{
  "model": "autoregressive pixel model",
  "horizontal_flip": true,
  "levels_per_channel": 6,
  "vocab_size": 217,
  "norm_position": "pre",
  "head_dim": 32,
  "qk_norm": true,
  "init": "torch_default",
  "eps": 1e-08,
  "batch_size": 128,
  "lr_schedule": "wsd",
  "final_lr_fraction": 0.05,
  "warmup_steps": 600
}
Rows from block 7, named by matrix and row number. Rows with one number belong to one attention dimension. Each number is 500 + 40 x the weight over its row's rms, rounded and kept within 0 to 999. All counts start at 0. Numbers have three digits each. After the name is the row's rms in percent of the matrix's.
# v: attention value (model.blocks.7.attn.v.weight, 128x128), inputs 0-127
# proj: attention output (model.blocks.7.attn.proj.weight, 128x128, transposed), outputs 0-127
v.74 096:521483496439363520489542398477433493443514441515452543433504523481517505474477509537534540486518526510501503491481487596490499442542450408483560520506502515526503516512549487523498473400489481453515508542472494513544582460478428504495496423529456553510540489501539485532480499488518570481473518487525479513430596514534528499495553498492457535582479518465477501486513413561550476545498
v.75 104:513511473493437499457592434551541478515573420510478494512562425462531558516499542536447534476509498556508501492519509445515497587515550488605507499445488415528462479549515492460483504509478527546534543512502435509453415522514477534585510530448484500435551524521522522510445474447478510517534502509498468489519572465512580510476532549540441526527479531526495438520506444462559432447500
v.76 098:526579505539556533500501480521455505548405474528502529473524500436490459533506575537506469528503469505545519490472486565459503443449542527458456501419462556510434500499462520570469519569449439514497490485530491579586579559458555502498444511531527530604442502526531528487458495534490480465524469480509523488523467514494428519484455461432441475454487512514512467467589471514530555461454
v.77 102:510562529528516509398480529496463524552492538457489485495481454539488535527492509586518555489527477467498503504462469524543466442512514522460502491561549576498480547466425532488522549550460500518532533491499541391448469590423497528503468489470532498579580506489504448454420486485508415464527487514468518526519470518454474434450548480409479466500503538461554461526560466476433484478459
v.78 096:497483511542470547479497509491547498555445513412497452541545549453495542485462505566520394438528524529481496505431513504481467541524467480557541528518506424445538531462411453506533499519455500571481478518538541513450494487494488495458507522419532544533565536458542567453538446524451531563525510490483533493545510440416467493518475500413437504485513565473473474396541480501498472484467
v.79 106:489516475497451480482488500502501497440521447543488505509458459486509540474511541485461513415504526543454495494467506544463503534577508474494490509566599552532441478555492550520493514436504469556526565556559494440498416544548461479538535501575562505463603445500518536509461522487500467500438522466487452493514469501488495490515641558546566521490497463478480462473540502528477389527490
v.80 110:445508502607606518469485490527482508453504515480462490466490429506481515524540496546521519547516512548482502489553502547556488508488459420387489485471464545523450492507430532513440492410401518438533466502498549492520538557457442429477449571526467480470468529532482506536474498569564460519544505458515486530512614525499512545517528495512503522534498482495455427519462494495504453481545
v.81 094:439501506492541494497492446475505500475530517442503483521530472487496456473478490520526534442517539519499490508474523417543529500562535415483531498630512460462490509539515447499485467423503538499561430480470505543549484531450500502433531497449458441385583484538514504550523465539509522520485484482497475506475534540543533512532522489621514538524481508451458470588433469580457457497559
v.82 107:470448485481396505463519500522545466527510516502516501470489491469498549454506492518536549517510493563494509492533591478495501516457452473477455482457472476502484503480530458431519457547495528433445592485525465455479449473549535590469470461458457494503455537468517495470435540471558643530495524495485568489555489539454486620478489545529429524569506527471491506496472485466594492506515
v.83 099:448422511542466541518422484520513494514528510395492475498448547426501511498495474540520479474511560561502489504551526521560488558481422439498513524458444440451518470473464547533510522511420489538472514490557530457418502545562506518425471484428533484519542559478496473499516460524494531527531512471511467521590564496412471512501429477470438462469511571501480442499522516478517555423489
v.84 096:442460497461463502489484508446448501489539508433469511510519559578485496473462495522518393439502550517431481494433554487476551516611443447529544510601522486443528479523489467528526487451501526536526470548574525478477500510456458473501543475451479548457567447450555557521537479532502549516482527501476522506496503513473569491541514469521494544558486497429438491448517473590438462532533
v.85 112:485492540535433525475553513501442518512508500427484498446517576486540546495515498496532431492512491427517504486562534523483491461534471539445536492539419577507515506478501495518516487451404580532505441465479548425510575531550473489491473523544502555537511527523501517497514477527520472478445503482498525517509548469412492439491455403491383498492508513521484470406516503571536559423456
v.86 109:547540484419507490494515573526474471439462460523529562523399483564555540522517512467502511567530518491494503505449464572479529540497474444513471472485516466553454500477544456522507449527506504425543524514544528414441525569435477457529459529473493498445501464499513510493467506529492578522505534507518497498511559500587438515505499423546450506508465493499544437544646456473467474502477
v.87 091:491569492507456498587480491492501497489570454539504523520422501501528485503493461488438563478507483495505495495521508509486510480479502559500454464463558557541465427521548627501559451508519467481558574489511413549555437537529490534536551573564513443536561456408431425485492568467488523484460484515523466531501493525525484473470546505489569537451498417549517490482529468490532511509480
v.88 113:519479502485561515584426493541529501447457505537521465478494555470532442497518455492442563472494525487501498498537545487556501434475473466518544504418462433530527459467552531518531490399449484520517504465405463508522591487549462502553526512529525464484507548487459429585569458503504448521466492508523447468476570492484500468487475489462579478444517484556517482502525566472550601507481
v.89 104:473487494553565468536557517517496491494525500536516426536520576488533529543535549386540466541460465495524493498582465445509471499454498507455455489449469451513442518496535376476503513515579523455464473473535570565505473453508567435518466566491519424500445550573452570479503508505510443538490505490468464513502507481506502536536499515536586499453506482532509525564474557464498460455519
v.90 101:532474514541431526474502545498515493538547583417476524484407477584515506497558488516502419493513463473499492500533493531472471536456409507526484507445520445527513456507450520489524561527512476531538531521540467518500447444520489513503465459469545483503531533391487519482537524450458498507543524561483482531481450521441429448466452465396474498468537509495578600518492483480542580472449
v.91 097:482539478481545487478543510496486496500457535480538446510595477476471502473470574566493498438534542507512519518456500475470487478578561460470554526608523397469456537546439396497497511441443489499508444555453516533510464535437478495491485547497525499426504498566546536456490434539502545525487517486459505462496505498429503529493540518597524532526481524460476454489498535550482405466539
v.92 106:505439499565483536531557492489554493486522508418513522519385515528508501506509500486535444571496504489482493468535503485498486580457480541417428465526417576478484485506424580535471453500489516473526453477512517559528483530554487471444473511518455451517469499479502527507549537519535552497520513448554546507555534531496436603547418471534474506489532484455459496453419427500537553525522
v.93 106:509531500473508479514531506539554499507483431595532522465556506448529491500527541483450570523470465475528515476493561457468546484473630583519463454434452578521467500485592517507475484572521511538447497469463453485497555575555550530559539444522502521465468445559508500524481528438508461466462482473535503454506463431568504548477511503592458475472485494564501461487515519477507544487512
v.94 106:545518484518474483445604608482454492483543464502504537486491519621506573522480500513510427549502465418541494491539462491450511494545446573521499487529494451534530509469547498454529488496479527521504514473422497506491510504532444497570486611541543541437473515537464494464509484451497552481529535526503585472473500475429484479413490487493524458528492502525556507376519492488507488534485
v.95 101:544494512497468512541545476513520492508522462531490549454432518511508502556531503526508522590475456468505515495547489557501495507432460540526475495397455543533498511452511537519479554555518461500455512500541505519513587509525527518481489434531473540635429497448484432452442528495448484449527503496522525530553495508527445498464456475411416442476513492554545540494548491476514618480451
v.96 100:541486500532496513515423459480534519503483451497458474549501527385537516499485509565520510553519521485546503528450514520536472388470480395454535569483509436565492520509532411507506526510525497484484554528507555518491548382479494496520512503418515547426477559509453500443489479460470551490498472466512516551544555503549528543494522505455469478470502499507453464614522473522528485466438
v.97 093:497503518544451533511391500420481506500554580495450479474468489529488493520587495509497475531488479497536506512465430438463484544468462462481476500508489519449498545533593478530447499511471509492502535553522568498501586493464553507412474406436503523527424493507543494460523533526471513453547496467497513512496537394467473511491483510602429506469538512548501506561502496504548562413493
v.98 097:480467486495570536480497485501499494517529534449486421528557479452510484480466470495486472560494537583490483484521580484642516489478503477574547471486541546552446534476514461429497530520453504474509515439440498473469487433530443530570552472480523455371554531495471529590495463528481495536539466503489517515524525489522550535455461520476450504565554453455477455526508473568467526486506
v.99 095:496461501460478492466470444491429520512491539519486477496556516381566486466501482524557543519491496519471497534472501498573493455460475385481518511530436532503519513530542492493478439451539558508517489518503505476506503425528500427481479460482525502522458525559495504510525455517508542512514496475571470512528627488507473471531530556536415524583492466601428423493436532487512419515530
v.100 108:455410515432531476505501479538476489509404544484484471547574540582483550499468454544489491483519516464442497513481549583565495528499498527510509496474458492423459463435475536459477538502539495475515471475478494465505481532397483506507488544532484521488525480530495482479494470499487411560517502530522530535493515486495561567509514518372526529623492462543515493432460558474471507570556
v.101 091:507535501482579483526551567551541469492478525506550511528473520451516474496420522455522448494482566543456494493554590495471527471491472519517491473545635490531528484465543479458535479552505465480534498475501470514499436500576507530594508568491525434463572478458484500540483515463516550546428473501457490445494378538514480471495520490510560476432469530433478537497491473537501446557514
v.102 097:553475509454548477471517519546518527581427511549520500523498537498520537466505544438490488520503532527437532519490603539439510422460505447543472484438549586497543567493644515439505430489605484506488490502512447493498465527492506488570464471485518494480484445518505464466422493478560555484462476514474504476496457461532537474476458489509538501524455505510425510422449550488516489511524
v.103 108:539604495503492454531471534491508513491543480510529573483410461556554471508548498550494491465509491506544493487514537530482488448536468514506516499525580418583508516466521474480563538497491444542525501479567446518476496446523484531535506483487528461453530501452464536526458535443510567470430516534412514471468480532465456477444510456537537489388494550403519536503551419529521524478433
v.104 091:497529520464505459427517452485455548527466498487475517493483496573505513468572530447427498422518467458583535507515483551419500554560554449530480463508515575515545502427478468560478500492487495534449502412515517527465548501484524480530459414508494537521409441572520488446530538489466554455488523555501565450511442411471510483485506444487521483518489474496558504509506607504510503472482
v.105 101:439449505522475500527530457543435504500487506486514488517568521623445562463461494478526455499492429478482519472504509504459546532570559549511493433505531560473511487435439541485503443529473525458516519414527481485532474555466556460462455502499415537478445488522537505518519538521509521502526519524492533454488452491466526567526459486470536543642487456475535517430460485530472523537587
v.106 101:538528493532440537424483486471491504489593551462499508443460492459503465446517505473525525492515504525538501515510446478547485460501566382538535477486463540502588568515523506457491495367482556485553458506464542490458561457543491506453529442496506500544498523511559469550556463532503537518483487487516558530512596463487446404491494540521425510549499477471519447506430524503545525496474
v.107 104:511545506508592529495496578490522473532491575537527491496498522447533469513497478502502489606479556556415499503512553475565511428442502465521488458525575502498505571514568454400528478499555440436491537497475422495478483481540471508532525447466546386531547472436493512494439477472579491486473452509475509492495533512472452483493514562506509474509517474464406507496449503490553526507545
v.108 088:497552508503623523534474494466476537539514530522452534433522496582549377533610519503467590481486543482514477476489432479568490520463465488534487485496495491572497447471545435506485573466510429491500487500551469550467561520505471425557512467508516448498478468507450515509535507480547434434485507523512479506502551474510488460561455473509472490425491486483495512495579557461469519472537
v.109 093:524526517521499525480495530500557498528494499481480539483499515613445545526528468516464546521549441411454528510495435526486461486480549507480460515441450579415485530567465511483483517438550445503523459500469509493525539567404461519478507484573502512596546470443549492449452470531533424519486470491517492588472533485480498481511486538378470546496511453517528530456430490469476507492512
v.110 091:461482533447524468510504486508386528528443536494474493507491544559522508518578517524505476447516450470536537512478483485443462602497469545532442493508519532503459489453500493538455452561517489563480493489571490511513486555431555469521420462492492481557381486593498521460456526491474498462513538506492478479496467428430528602491487459552493544563495459519509533431524529507463451509548
v.111 103:544502479488509481466565459519476525534524347563479525465466490446554516503518563467528517550519431532507518498442508495502472468504490423534510530440462543591531505536460518503502460360564513537451470525514465477470529520518441452536482543548489460541464540545448523491494451493546500473473520482532527492509606545531509509490529506525478483541450503492506457419530537442522468532463
v.112 103:514587499475563491458533474483439530499532511481473457443545470408518454499499459549458500507485418541582488484498464508567473556533572565476478483568452457529503472481397506536471547519483474559526492507556461503512543490507526495483509508516498484548483516560449581469555546530458383434523528516506498444463435510471480553499545458575512471490505477518526495545522452541438516504492
v.113 093:466408507532520532539468446500449501505464512489462458516600517451475462510455539534523525518463537529475481500493465471551540525449467515516484500505468559565440450487545553521411471508500537488494521548493510516551485504540507428522480509467471475418427524564477493537527507524497504470567490436583432511524530486591561562539444520538448530525502465607456472499508512506457472530585
v.114 107:484524522455584468463566546530526521539415532555512493496492516370533398501544517454462524484514573470506520509515506482466482500491527510553461584503531419473481493498553477521514448601542512546433500522469461550461466487464540481531513440473553462580481473507483491435441483464481498492499497542520463488492432452513535441514492484482530449502459496505460494605501561498512467529485
v.115 101:484483504452458491442478477490468483480519471417491444508534456375489474474462493549488495479529517587586498511530542502573499496454475514505511516501437559506389504524485539517473518472462543548519480537472509482549479442526432559530509543506522498457551542525500523583496476544452530553521493453495419548484514512559510533475470474533407550489566504519487472557505443572449445492467
v.116 100:449476493393443487457508435475465516503483542515502421511592498399517548507533462503429498495487505492501486496483540500546520501492471546473534503508423580413502514518485474533456487635500538521491507489472501441509480533441540549490538469469509567536502481504562493505484483574454435474575529521510468500519500498475517591497527513489422479537526497554477443482503516545421548474489
v.117 098:511508521525546531531472587498583466468475582420513470528447516499442512520456453471471465449526582489486502512522474529506448568459500563507485514498535479412470514485434518503468563521507471501544469517447551519516522504463476555487537557532508481535620486468518479476504500519441404609523454482476496551479423475513536507522491495404505522436524501458535544559497474523476475497478
v.118 101:517524533474519493547454516466505520563453593503494436539521531538537487503540501508481452483462521484469504485478564498496512459487499516549489465526570528542513562455649450441463499604543485516512522474504502496463505437467559481514491386410512489404484445492509498486451525495472499462534506531461550480484444434481566538443527495526496506530518466502460529439498458554498562479529
v.119 096:533587529497484498469477479481514523506530557513520529547521504577551560443503443490440507443494517455456492507528562588480505471521475434458543443531499548459627475473544487479481503481528459487560510435469457478480577464527509481508549450494482518463595413481487488469537549498529498472473482540503558473517513445434483472504523523421537473413522501530484524403467479487487518470476
v.120 090:490490482482536488549506477536542487457499484527495492516499483479499524489399456465515446596479520560455477491439589556543557459528476474526547453543576439542530477491493462429572479517515510402536528497492458487490446469502464517527528552475499491415539500387480492527491510479528539521490481512480563453516467602550531533471540497482525465549464523452475476565509459531511569567520
v.121 103:451517489502488524483507534494500471427554521427527482508468451438450546494449470475493454462529499559564500507521492468486486594479468532496522478518523501472498470538339491585495535492429537512534509500458541500533487531521469554528528589514506518545572509481544514519557516521446518560518489470477467521516452530512476536502469457469467503419550516453537512604507461555462414480446
v.122 109:534576506487457458519517448501538528483539425485524574481526435478534472526513566511435552405507512440536490486521489515475527404541490532477532491501496544569510480494444449575486524463470495623449468441497464480507494511534460532591541488540531521468525488474474521573550493504477535464466505520499452493489506545556469444509535479500479505385488515488548497481566503508448473447429
v.123 098:528581524468508496420550507540465517523490465474502498507475494366517517513491532529415502504533454505536534513518523517505472473480515495545494503494506631586497538526450450514441468496580476576466499507468453515509506497500463533636543466495525421523525481517502521489446488534471487448500477478503464523520467507473522591425531500492469506455532424487470510451496460552428463512464
v.124 101:512439487452563488492507521524462502536431480557502473502566512436495516500491527567551549507487463577502501502527463443454496468461469537502463540491510520533434471582584490561446493521603439514505504560537510528522521485517515476539450513474502511550481530509491570461454497522488546472492496460527430523496431496586502496551418502465497483449510504552449548589462496474484376527514
v.125 103:533505472502584503536514545555566484468475490483531531532434479395466501499372492426538505493486564563511479488514525519509508518476461518529498486568551444555487448478446496510510513490498512473546507496497514534528442464541470482560536640514503468461576512465489498519489508475481521572469469472530504496535441554540533496518509478488506485451439534439526501610519498535479432568486
proj.74 099:472488524483536451539508518543522420533453549584520506522470516513458463471499469395550580518508473499431498481447583476491500525497467447569458517540409512505444532506502521486491492489512459564547522565477477578552456584575488482462500526484511545474545566469525533509440482521487444547509472517485561541478523488503438503493500476423597457494476451440523524497531441490491479485535
proj.75 104:429519499570482540581433428513444507511528566535496443480457515474484587515470519435532519463525508509464525492525582508461489547531479418465496457476572510497459546476463489516557518531491415534469546478513535495519434397496513519512554540473595497485497532531456408489501494527523505462502503499466528542472490488511425501468462482489473483547549464488531572446513432491501570445508
proj.76 098:432416487524447489520522506496551459506486442487511449441424514562557543513516488502548456457462513487469544488508495471525510482481481600523511518505472472417564581497483448495453482493538599527490467444510513461504488544522477525493539482564494503409475533484549459504490540465515509499488535508514469453428462538480559442573568539472521466505504471469532405563569501509473408506503
proj.77 100:493513479544432521534520534416525522505502493410518460433426449536525456472466505441452534525487470551413538529507441466514558575447519456541521484473580507491501497468564503473491432501478490557464441446502439540524473532539503480447548519551540488505510481594490463470483494452529580566479570500526508489455556561483486523551553517515504510513483503559487487540434530566524469504456
proj.78 095:525555422508506528537411484531462588501502485581524472499507448525501427500487516544501482551573445518460456502452457421494549509482498494436523497506586485463439488493511478481513526482498578468459489435503444489474488516522538475521501522512533458515513506559478370504518475532498566509421557492464557588465488467486481541503466520525562481580528497489533463438543484466516504479432
proj.79 109:518516475562506494535561488489507579542538511456489506473447558526500514491414421465490485503495418553454513544514540467504501521476461449590520468491466507487535467429496549544519524472455451468520456417506510558479513412521501506515516554459531499533438495493528451540511464484485452542526469533565497550473466403503513546544455499511537559539488551476534394483462463512525603530498
proj.80 118:430482586405417491459495500508589538502642521519507481538468463489495551503500433446566495403496490501511497518511582500513490512458524564523449493515507527523470475493518514505505465475524540525470498444526473559491483496478505414516559485534523529465488540452472577525437532461477489525527478486524480443511568480525423537488472546438517404454477488512515526513524495501521572478511
proj.81 100:482448625447550537465503541522509431493534561546541495544546437547484495496536478489472560517538503497503483518565478465445508555509484420500482485493438519510444418479504490452526493517507470462474538567559415514452504467502530431468448479522548440561541534485476547526504486492519458514506438496550548535535511464504450526430395494544501522489473513499532581480488476425485563518498
proj.82 109:490581497479540491545529424496445490508462559544474420474507495483496502504499492505510536481558507507459484469528565490484515503523666534478548532486605448528467516499530447545545511520501526573506553510523550538480546498485464574470470526511411525458521550460485461443495477496522453477511510485464438509529492541558449485450434490422457485478513472515416509496483535495442525431492
proj.83 096:507564474437439492482422500485460626552502464577507424509509465514462453523517484491511424517592472498511469525487547441473565517484517521401477508521574483494522502467573459462559492496557579562504516442483458512513515506507511450523531514505537495451513518524420497482482504535532536485471520486447470531457503511532467564483434482450549466496511453440502549539506485518581518454458
proj.84 102:546500504433530505497452553521509475500485527575536447553578481516494430523481475532450538552540487530503454511524472436470508506483459387523481527474504512542437427500516523501494512467477477421495559548489443560452490528560545444515461495485556517604520498498476470478515463506477431517473466505499537619505493447511502560463432525563599526507483519472541536455519490446511528495469
proj.85 115:593475507426530481422500563525538576561557510514544522481471488544552478464506445510500436545494508545451519484450469516557495572458508477496478574494472545431518439534483429484479456463535538515575540503489485535523528499497505434479535493469550504447524533477470459492475521482466511521484528490471518512464475522484397526524505518479618440488475458509519509594462557499513409451516
proj.86 106:543452518565542460530456494488470465478487548496500385490510450536485488538461509442521496369484551506481513515502545537466528473512479470587492510491521508508448497525529468528451534460540476546406515460474486572496456568440482428455524507527542508546516501546459538458500490480516513485508515523498444412483498487424565431511442546503532536534492563557560530498485521594536511515478
proj.87 087:543423396564472460551534423457474519541527487464427551468523552526535537500518440503511477504485473500480541486510508543512457536531505489564571489531454488517579515504522545517502447532526490544502464510486636509508532414523472463510467490443444549468489468545521539523431499449488486502513494502547552516497443448499549491557548448462453499513515582462456550546447438510479486476527
proj.88 115:464443473453458476431500492517450572503553492536477517548511500463462524507530484480521429498513483496569461474414459539500475495540499548421466500604452475529570477476462540471474501499544463511541437511501490492565489512470514504579511539481518575425520471501506586525419497583531590523556494494498507497523459447436520464521540481452487449528488496459506602546504485473534464463523
proj.89 106:492523538458534522449426502517511504505477548432560570472542507431535600522496507602525424413489539484555530517543463522502446480547482521468519490560521513488530444555472472518479482445455522462474524448481540460450521499349485530467537513453470485546502504478469562518575519470486530446544505498480469433531551483511473460484441500484441529493515491546499474458526531467489548532508
proj.90 102:597482387515518484559458518437419502485496450497496540483493571544533471545492533477489459623498487554478488496454495443494576444480464513449553480451518467538551492575587469503461489490531531509516458496429586480559482517508514517536492504469484524540529448539468477521518518546508499479436530497429448507509524518497492474484507489442515429479533494551413564497518531545516468469488
proj.91 100:507505536507568544513547426539515467470587592571527505505496468532534477484429470523479517493561498549455511522530472451457529512495548511546499472477502496460427433433464472516555491481461514436479501460537432487378522486494547524471502569490543465544533532517544418552506470475509531551495490480536522511496473445460484507442444545527483531550506502514565406455508488431461533540463
proj.92 108:473443555454486461473492522512578536494564476543463514522532510540523476515531449527562505508508506493514498514511539534549470481476543584521516544434502508462466501547535446548508453499549601514479519483460543497485577456452457387515414395514413456474495503411478544515478552439471486484462467507469518480524497475545471500459470513486559501419482486550427514565535515527508522511519
proj.93 104:466473572539499512469536530529486442493474501423489461448468509489540585509513508493513441432459554469536548490560521569520453523545508502496478522463517505466527570482404489504460538541507409498519540517538554477525466437516462559495502468526499472363441537470554476458525508525499520487556488515517434448477411536503540431559539476571436528508493494477488482545466490533480499500551
proj.94 107:600504422553502500533493408511479544512566547487472521538475531471553477477426490492470472487507538535435515500462492569540458507500533497580515533501552542483426450555473498619457469515438436517468493513450568476483550514461526515492485496430539558513516468566503468454469502458463555494488507499467510491515507518454513511512580498540449441499516485535444462525571545549499462428472
proj.95 102:457491471527438432497468525471493466479438416441459468460421521519499470552538539432513449482451506479510544491478582559539495511485460555488502499483491512488557600543536487464467498500485521604525475514451536472553493542537466510489521469500444556415516509515506522521497512508504493491495554515437473433444497572497552458573559487454496491487527441500466479580532530565500412523543
proj.96 097:458457466450491451533503521480395627482407444509574531483525490520458518554553491450518487464533452545462476475481526532441509568510470509559531437515434467436511482501473498483466484556493491553433491444558472480445512567459494553475555497563452480547539494490446477530531529537543481480490554511529491475538546524470495572506552501532487465509503507498531498417529460483499441561477
proj.97 094:545450449439493519487560581461516469494543423496530478508584491484494501587489552499451491481444552454515523470522509485490548480549430502488441446495462503491437494541538436439489507494551447483571524527499556407525477501529482486555497473570506531508577523448447538526499556506476471498483537487484518489512498573464522470510531434506484457465492487520408537467506433585525506585527
proj.98 094:483528444513496504522572499495468583507382502555509517556476456497501573467511538440514518451535471436497441412469499484491420545490487525443498455515532553505511511591540508483527509512433525569459465522539475541543487495473518513563525442508477542547515504497427537486456470556527474511453468501454527529503499459514529472547533498475543428603522473488581560480566500460507462466487
proj.99 099:537497501489482489474482464471438380444498436571526503487543420529486489558478491447471467463478424469510501468441613488514499569494486536520471454587536467502533496490474456534508511578468508480392524456526529471462519595494463555546482502517474528459552529458483578499447488506535550512500522488495517486506531546457476551562435438548517476518539533524548498517494540458515520530513
proj.100 107:471544511535479512505486481468552522455540554511480457507428483543514447479469556401542518556512521484480480554466513529533483467452554546400506551515529436583547467487491546415496497458457509524439456506438490603461511545547509569433492488476496548521456471550493506507475404501499494491523502487480470494480514506579515515557501573507539546532506513468561489470468519475452531404481
proj.101 087:499540508576545493474471532554542540535431547410519521501441474543522510404513443593493468543536446503523442454523425500494489481473507492502530488495461522521581500507509561589449523482415541507533464470488456539531541432490600505531491531477554482472475471488570474514506480485518481504462459512493430548544524459488515516456510510504461557516463509502531525574553520428512494430452
proj.102 100:477568435569500488454440500498560482450408467409497465461502426486583424530492448533505462475477452453475483475581549507502517546477580446522474473542487503541550555483511558515481547507435532477524445506431495511516526499472506594523493566544535521490496513461586508518506470543496471500491511509502499476487516529478559498438511489482440570549480544485558516536505446412495506501533
proj.103 113:483436495511509446542495509501489510603460463447522566503487571489511565439545449567529477490541465540435490486514469482471548534534503458516506484470411503457443519528512585539450492458556498513559480472511484547620499447454545467505506514502445497474563509536465463539586540543478488515461514534533461465519481533459474522455468494461434475476442466563456509571554483525523465452480
proj.104 091:581542446443484498459510514503465431539512492447505474516530565500548428521504528531555486472429563511479548540505413470479597461473503444516478544500477510453480516528506502489469516487500570483559533524394491508541444501492452566480468511484577482597478539559541504443537509544446516503504508508497544438493441537495454485453462475507507499543500434525510415540488445546492554544528
proj.105 100:460579492516523572505456532524568392512499550481456479486447510444518493468467479472498547509479567460507485514535415481501503409433506487431518574502552492539426506546427505490485492444487525530535519574485528517484470557562516556493464477439541564573507524575547548472475465438460475518508483497463599531487453510549504441498505479494555536526512513504497488539467484466459539466488
proj.106 099:552453436439530487461571469555392461466525494630495566553517475474501452529462472523485495473516458481510480441471507495481467571525555512515455435555536532437513476444534436506512512551522504466488523530539487455523502519456474470527496531512462518468587500502465542485447520508516586517466526509500568548534478517429469453487441465538506415513558439510485531495522531488479516536566
proj.107 109:496464415568472468479585513481547512476444500493480489544476391500548569516462479533452486492513454462521464429507519490503480572521537550493487413580452494559523509511523580542505501508414499498483443501498495501536546459413509516540467483540466502417539492422529559570454496550562494543473489508505492515483569511488530496498482463462448550481499530526482542517518544441558492438515
proj.108 091:524410472417372480508480515505518414563572472492479452539566514491510523561481540544497473443460508458468523469461507471499487492550506536505411517505518496546491474520560538459512485441495484475467465521439503513599467509478494497543479475526480502497497521466472567454524505573466510628539481512548474442456503494491551516482504472459523493538499507596571517524489472494575519475478
proj.109 093:494434532544421507525534470502568538405588503558451482493500490462553466555509536480495549522494555490531510576548505505545468568508538582472501481544510399508496455425542509459538481465500485423508510515535469510444452483490465440403459506497470447420499493519549439555530462522499520490510522491516464499456484496547516460453496557504488599485516468461467448470497517481490544477546
proj.110 089:500549538507453541461415534450566387527533482435496466457498494529518475520478595494545468523435583447490544548535547471540562473445447471452487538486462435520457490552472513482502502444501534506595514461442544512532469501513472589498481479495566522539547552460534510477521487506455424527506505497479491410504465548527507490528502458495534532522452493522529464528457440532520565489498
proj.111 105:478531502449518465420405413501418491497502512536476502480520477472517444552468466512521489418525438537471542529535609511504469583492576465596470531518489533447503516481472554566566499533527528509426531433454511503463517558415417478485524523519498469502483553531503521487492521471519499500548518506550520432470470481460507538479448491495532472450505539496570488506487567436503490493518
proj.112 107:525469481444509501519562536509477519565550472512533505515469557527483547471484583542517513492491556534458538522474498458527509487481386504504521510455488520513494512531501460543462489450536505473548543481542566573631493508540468485466546429455501439533465545486475488530409518500488484568539481486518533462444451470529421517553497461449510435479479436456503443464419504582510548497523
proj.113 096:458528560483453578499464520516524390461482489493512494483516469521466497534510552401465543485455475430522511465463598457511432450502477512508451489501583487538495498531475471474541513510454492515442479500481554467453503567581491570555491442494521544516460522462494578447442481456505459537542478482491528506509520482524576534560566450513559467551531567492565526462498440472508520523465
proj.114 110:545526494556494458492507494497495478504498514434552456433529444552527488539489571553524444538457534489474539514449512503494546544474470448557530488479420516528562522476498515502468502559458508470501456463490450478525531418422522585449503541497563448472454483379554441477495538589512497522487495499478476450469556506477487531519497501481430553513494495561598492418474471520544498530544
proj.115 101:494512577535511509518533487477452472475415448599557568524458505545464521456568573456541538498533490483536510495491566464539494563486453511477518405457569518429534506524557446506512487516492534502479504449575506542532503480513506482538538472478439512505492508481451399498485495508531498449463483480453483526529495425491520514543519501528523391570517479388523518471551470526476457531501
proj.116 099:523570452533445483535556520433519516484453429502529436524514464514475526549504590482514463469442521483512537503465526507511504544471374537444527485490534528526539563527536409435496548506526470514485463549555552510514521472531455532540516437514497513498473496491446456484488472567482509496526501510425515534430470524531462444597540491542557467492502490411527478497467510562493469596513
proj.117 104:523467534532498510509575552520506678479546525519508532520458517536500455439529554490511523578540538500557474534488433512547460481496470549437515480448482467498562455475537486439484510459464487471564491469523439545483488417517546425429534505481488448498468418479517422533495477509505486455463485485474433542543535456521516483510557578527493541539494469452514503453503489529492519479504
proj.118 094:465502418531472500532532579488552512529428454414518497504538473511518533478545548479500486490451494416470460412503501491498474533486469482470494478531434500566461561595549520418434545473475513516546453544464535507578499471506540617529515463517519538513550499458491507551494460536461428512472537516453527482488489583506536447530542473482464542545472467547514547521533431509525510523509
proj.119 095:555450411485434475506540523521513549494499420462476496546506513516566465495523423483470482484492429549512481511480418482506503538531465550485457513569468468551532480473544488456457508484473506443514498592467529517541463486545487463557433536535487499521489485586499572576536472521463606496489476500509527550448491558519468524462471481513443530527495460528478467644527487499538534499491
proj.120 081:485511406574576490524523486527486612535422561482510474526478477472489529469472438494480570481556426543455433422461439526450459493493545496531507492502454563536511520523480593532474494482466485548443469516526466564520569551477554486519518491483485549586524490558495534496474492461523455508488489509508523540499523483509505525486515501518495497463491577469540530486537575446465430444430
proj.121 104:537498557512539516514565509489439627490491491553522533549465553510466476455523539525515514538562527559577503536478405479517503478484418528444532469421533531434534470504495448555493489471502526481559555453553499513494486460488510387519506502450497461559486445502504434470516545468529503449463457488450460564557507455509480485468539509571539451532504474422487490483514514551491489507454
proj.122 106:523469569489436485546468487532420452526485471476531561497522647483487515462575494536534463462482459542507556524479475492473498558524462492570491500496525503435485542517516516529507520506556503490459510510537485519514463465518466449495489466482484418453443503618481391457587477548477581503506481514505459499479453482490455492503493546505540468493514460468550452580542527471502496581494
proj.123 099:480479506555440507475554467512469574471401449504526533504453476530547490505536604486548495487483489512529538523512571450526451653480447520527532428516453452440525526502526509531530532490461582488551483463548516536516509421447420512489499443483526429479506527478551431553524477537524468498508493512477502464478457482516493484498524482517501494510478446417552422516520481487520529542526
proj.124 095:465517599529491530528410516455576462458431439464528431465526474538524498581568513539449437496475514505524511527482594449527527515498467525512495476498475519509543493457454504515464572469469488473497481428497504463431489583515542575479499484480552415450452496457584462548515551508555435509552508483499482497467551479482510516431541485479489536544490531501510497444498423509540470469477
proj.125 098:523479508542527510512502509561427662531516541503540512523474503530457460424501476498510539532546450545526452486478469497500468470460507470556530505473467516470586468462464542576494513505439524499490513426528455548470538500487562433460545515454534460538425445506526493458502513446509467506483461496523434570595536438479508542485518514555517538538474531466586508481516521470460488450451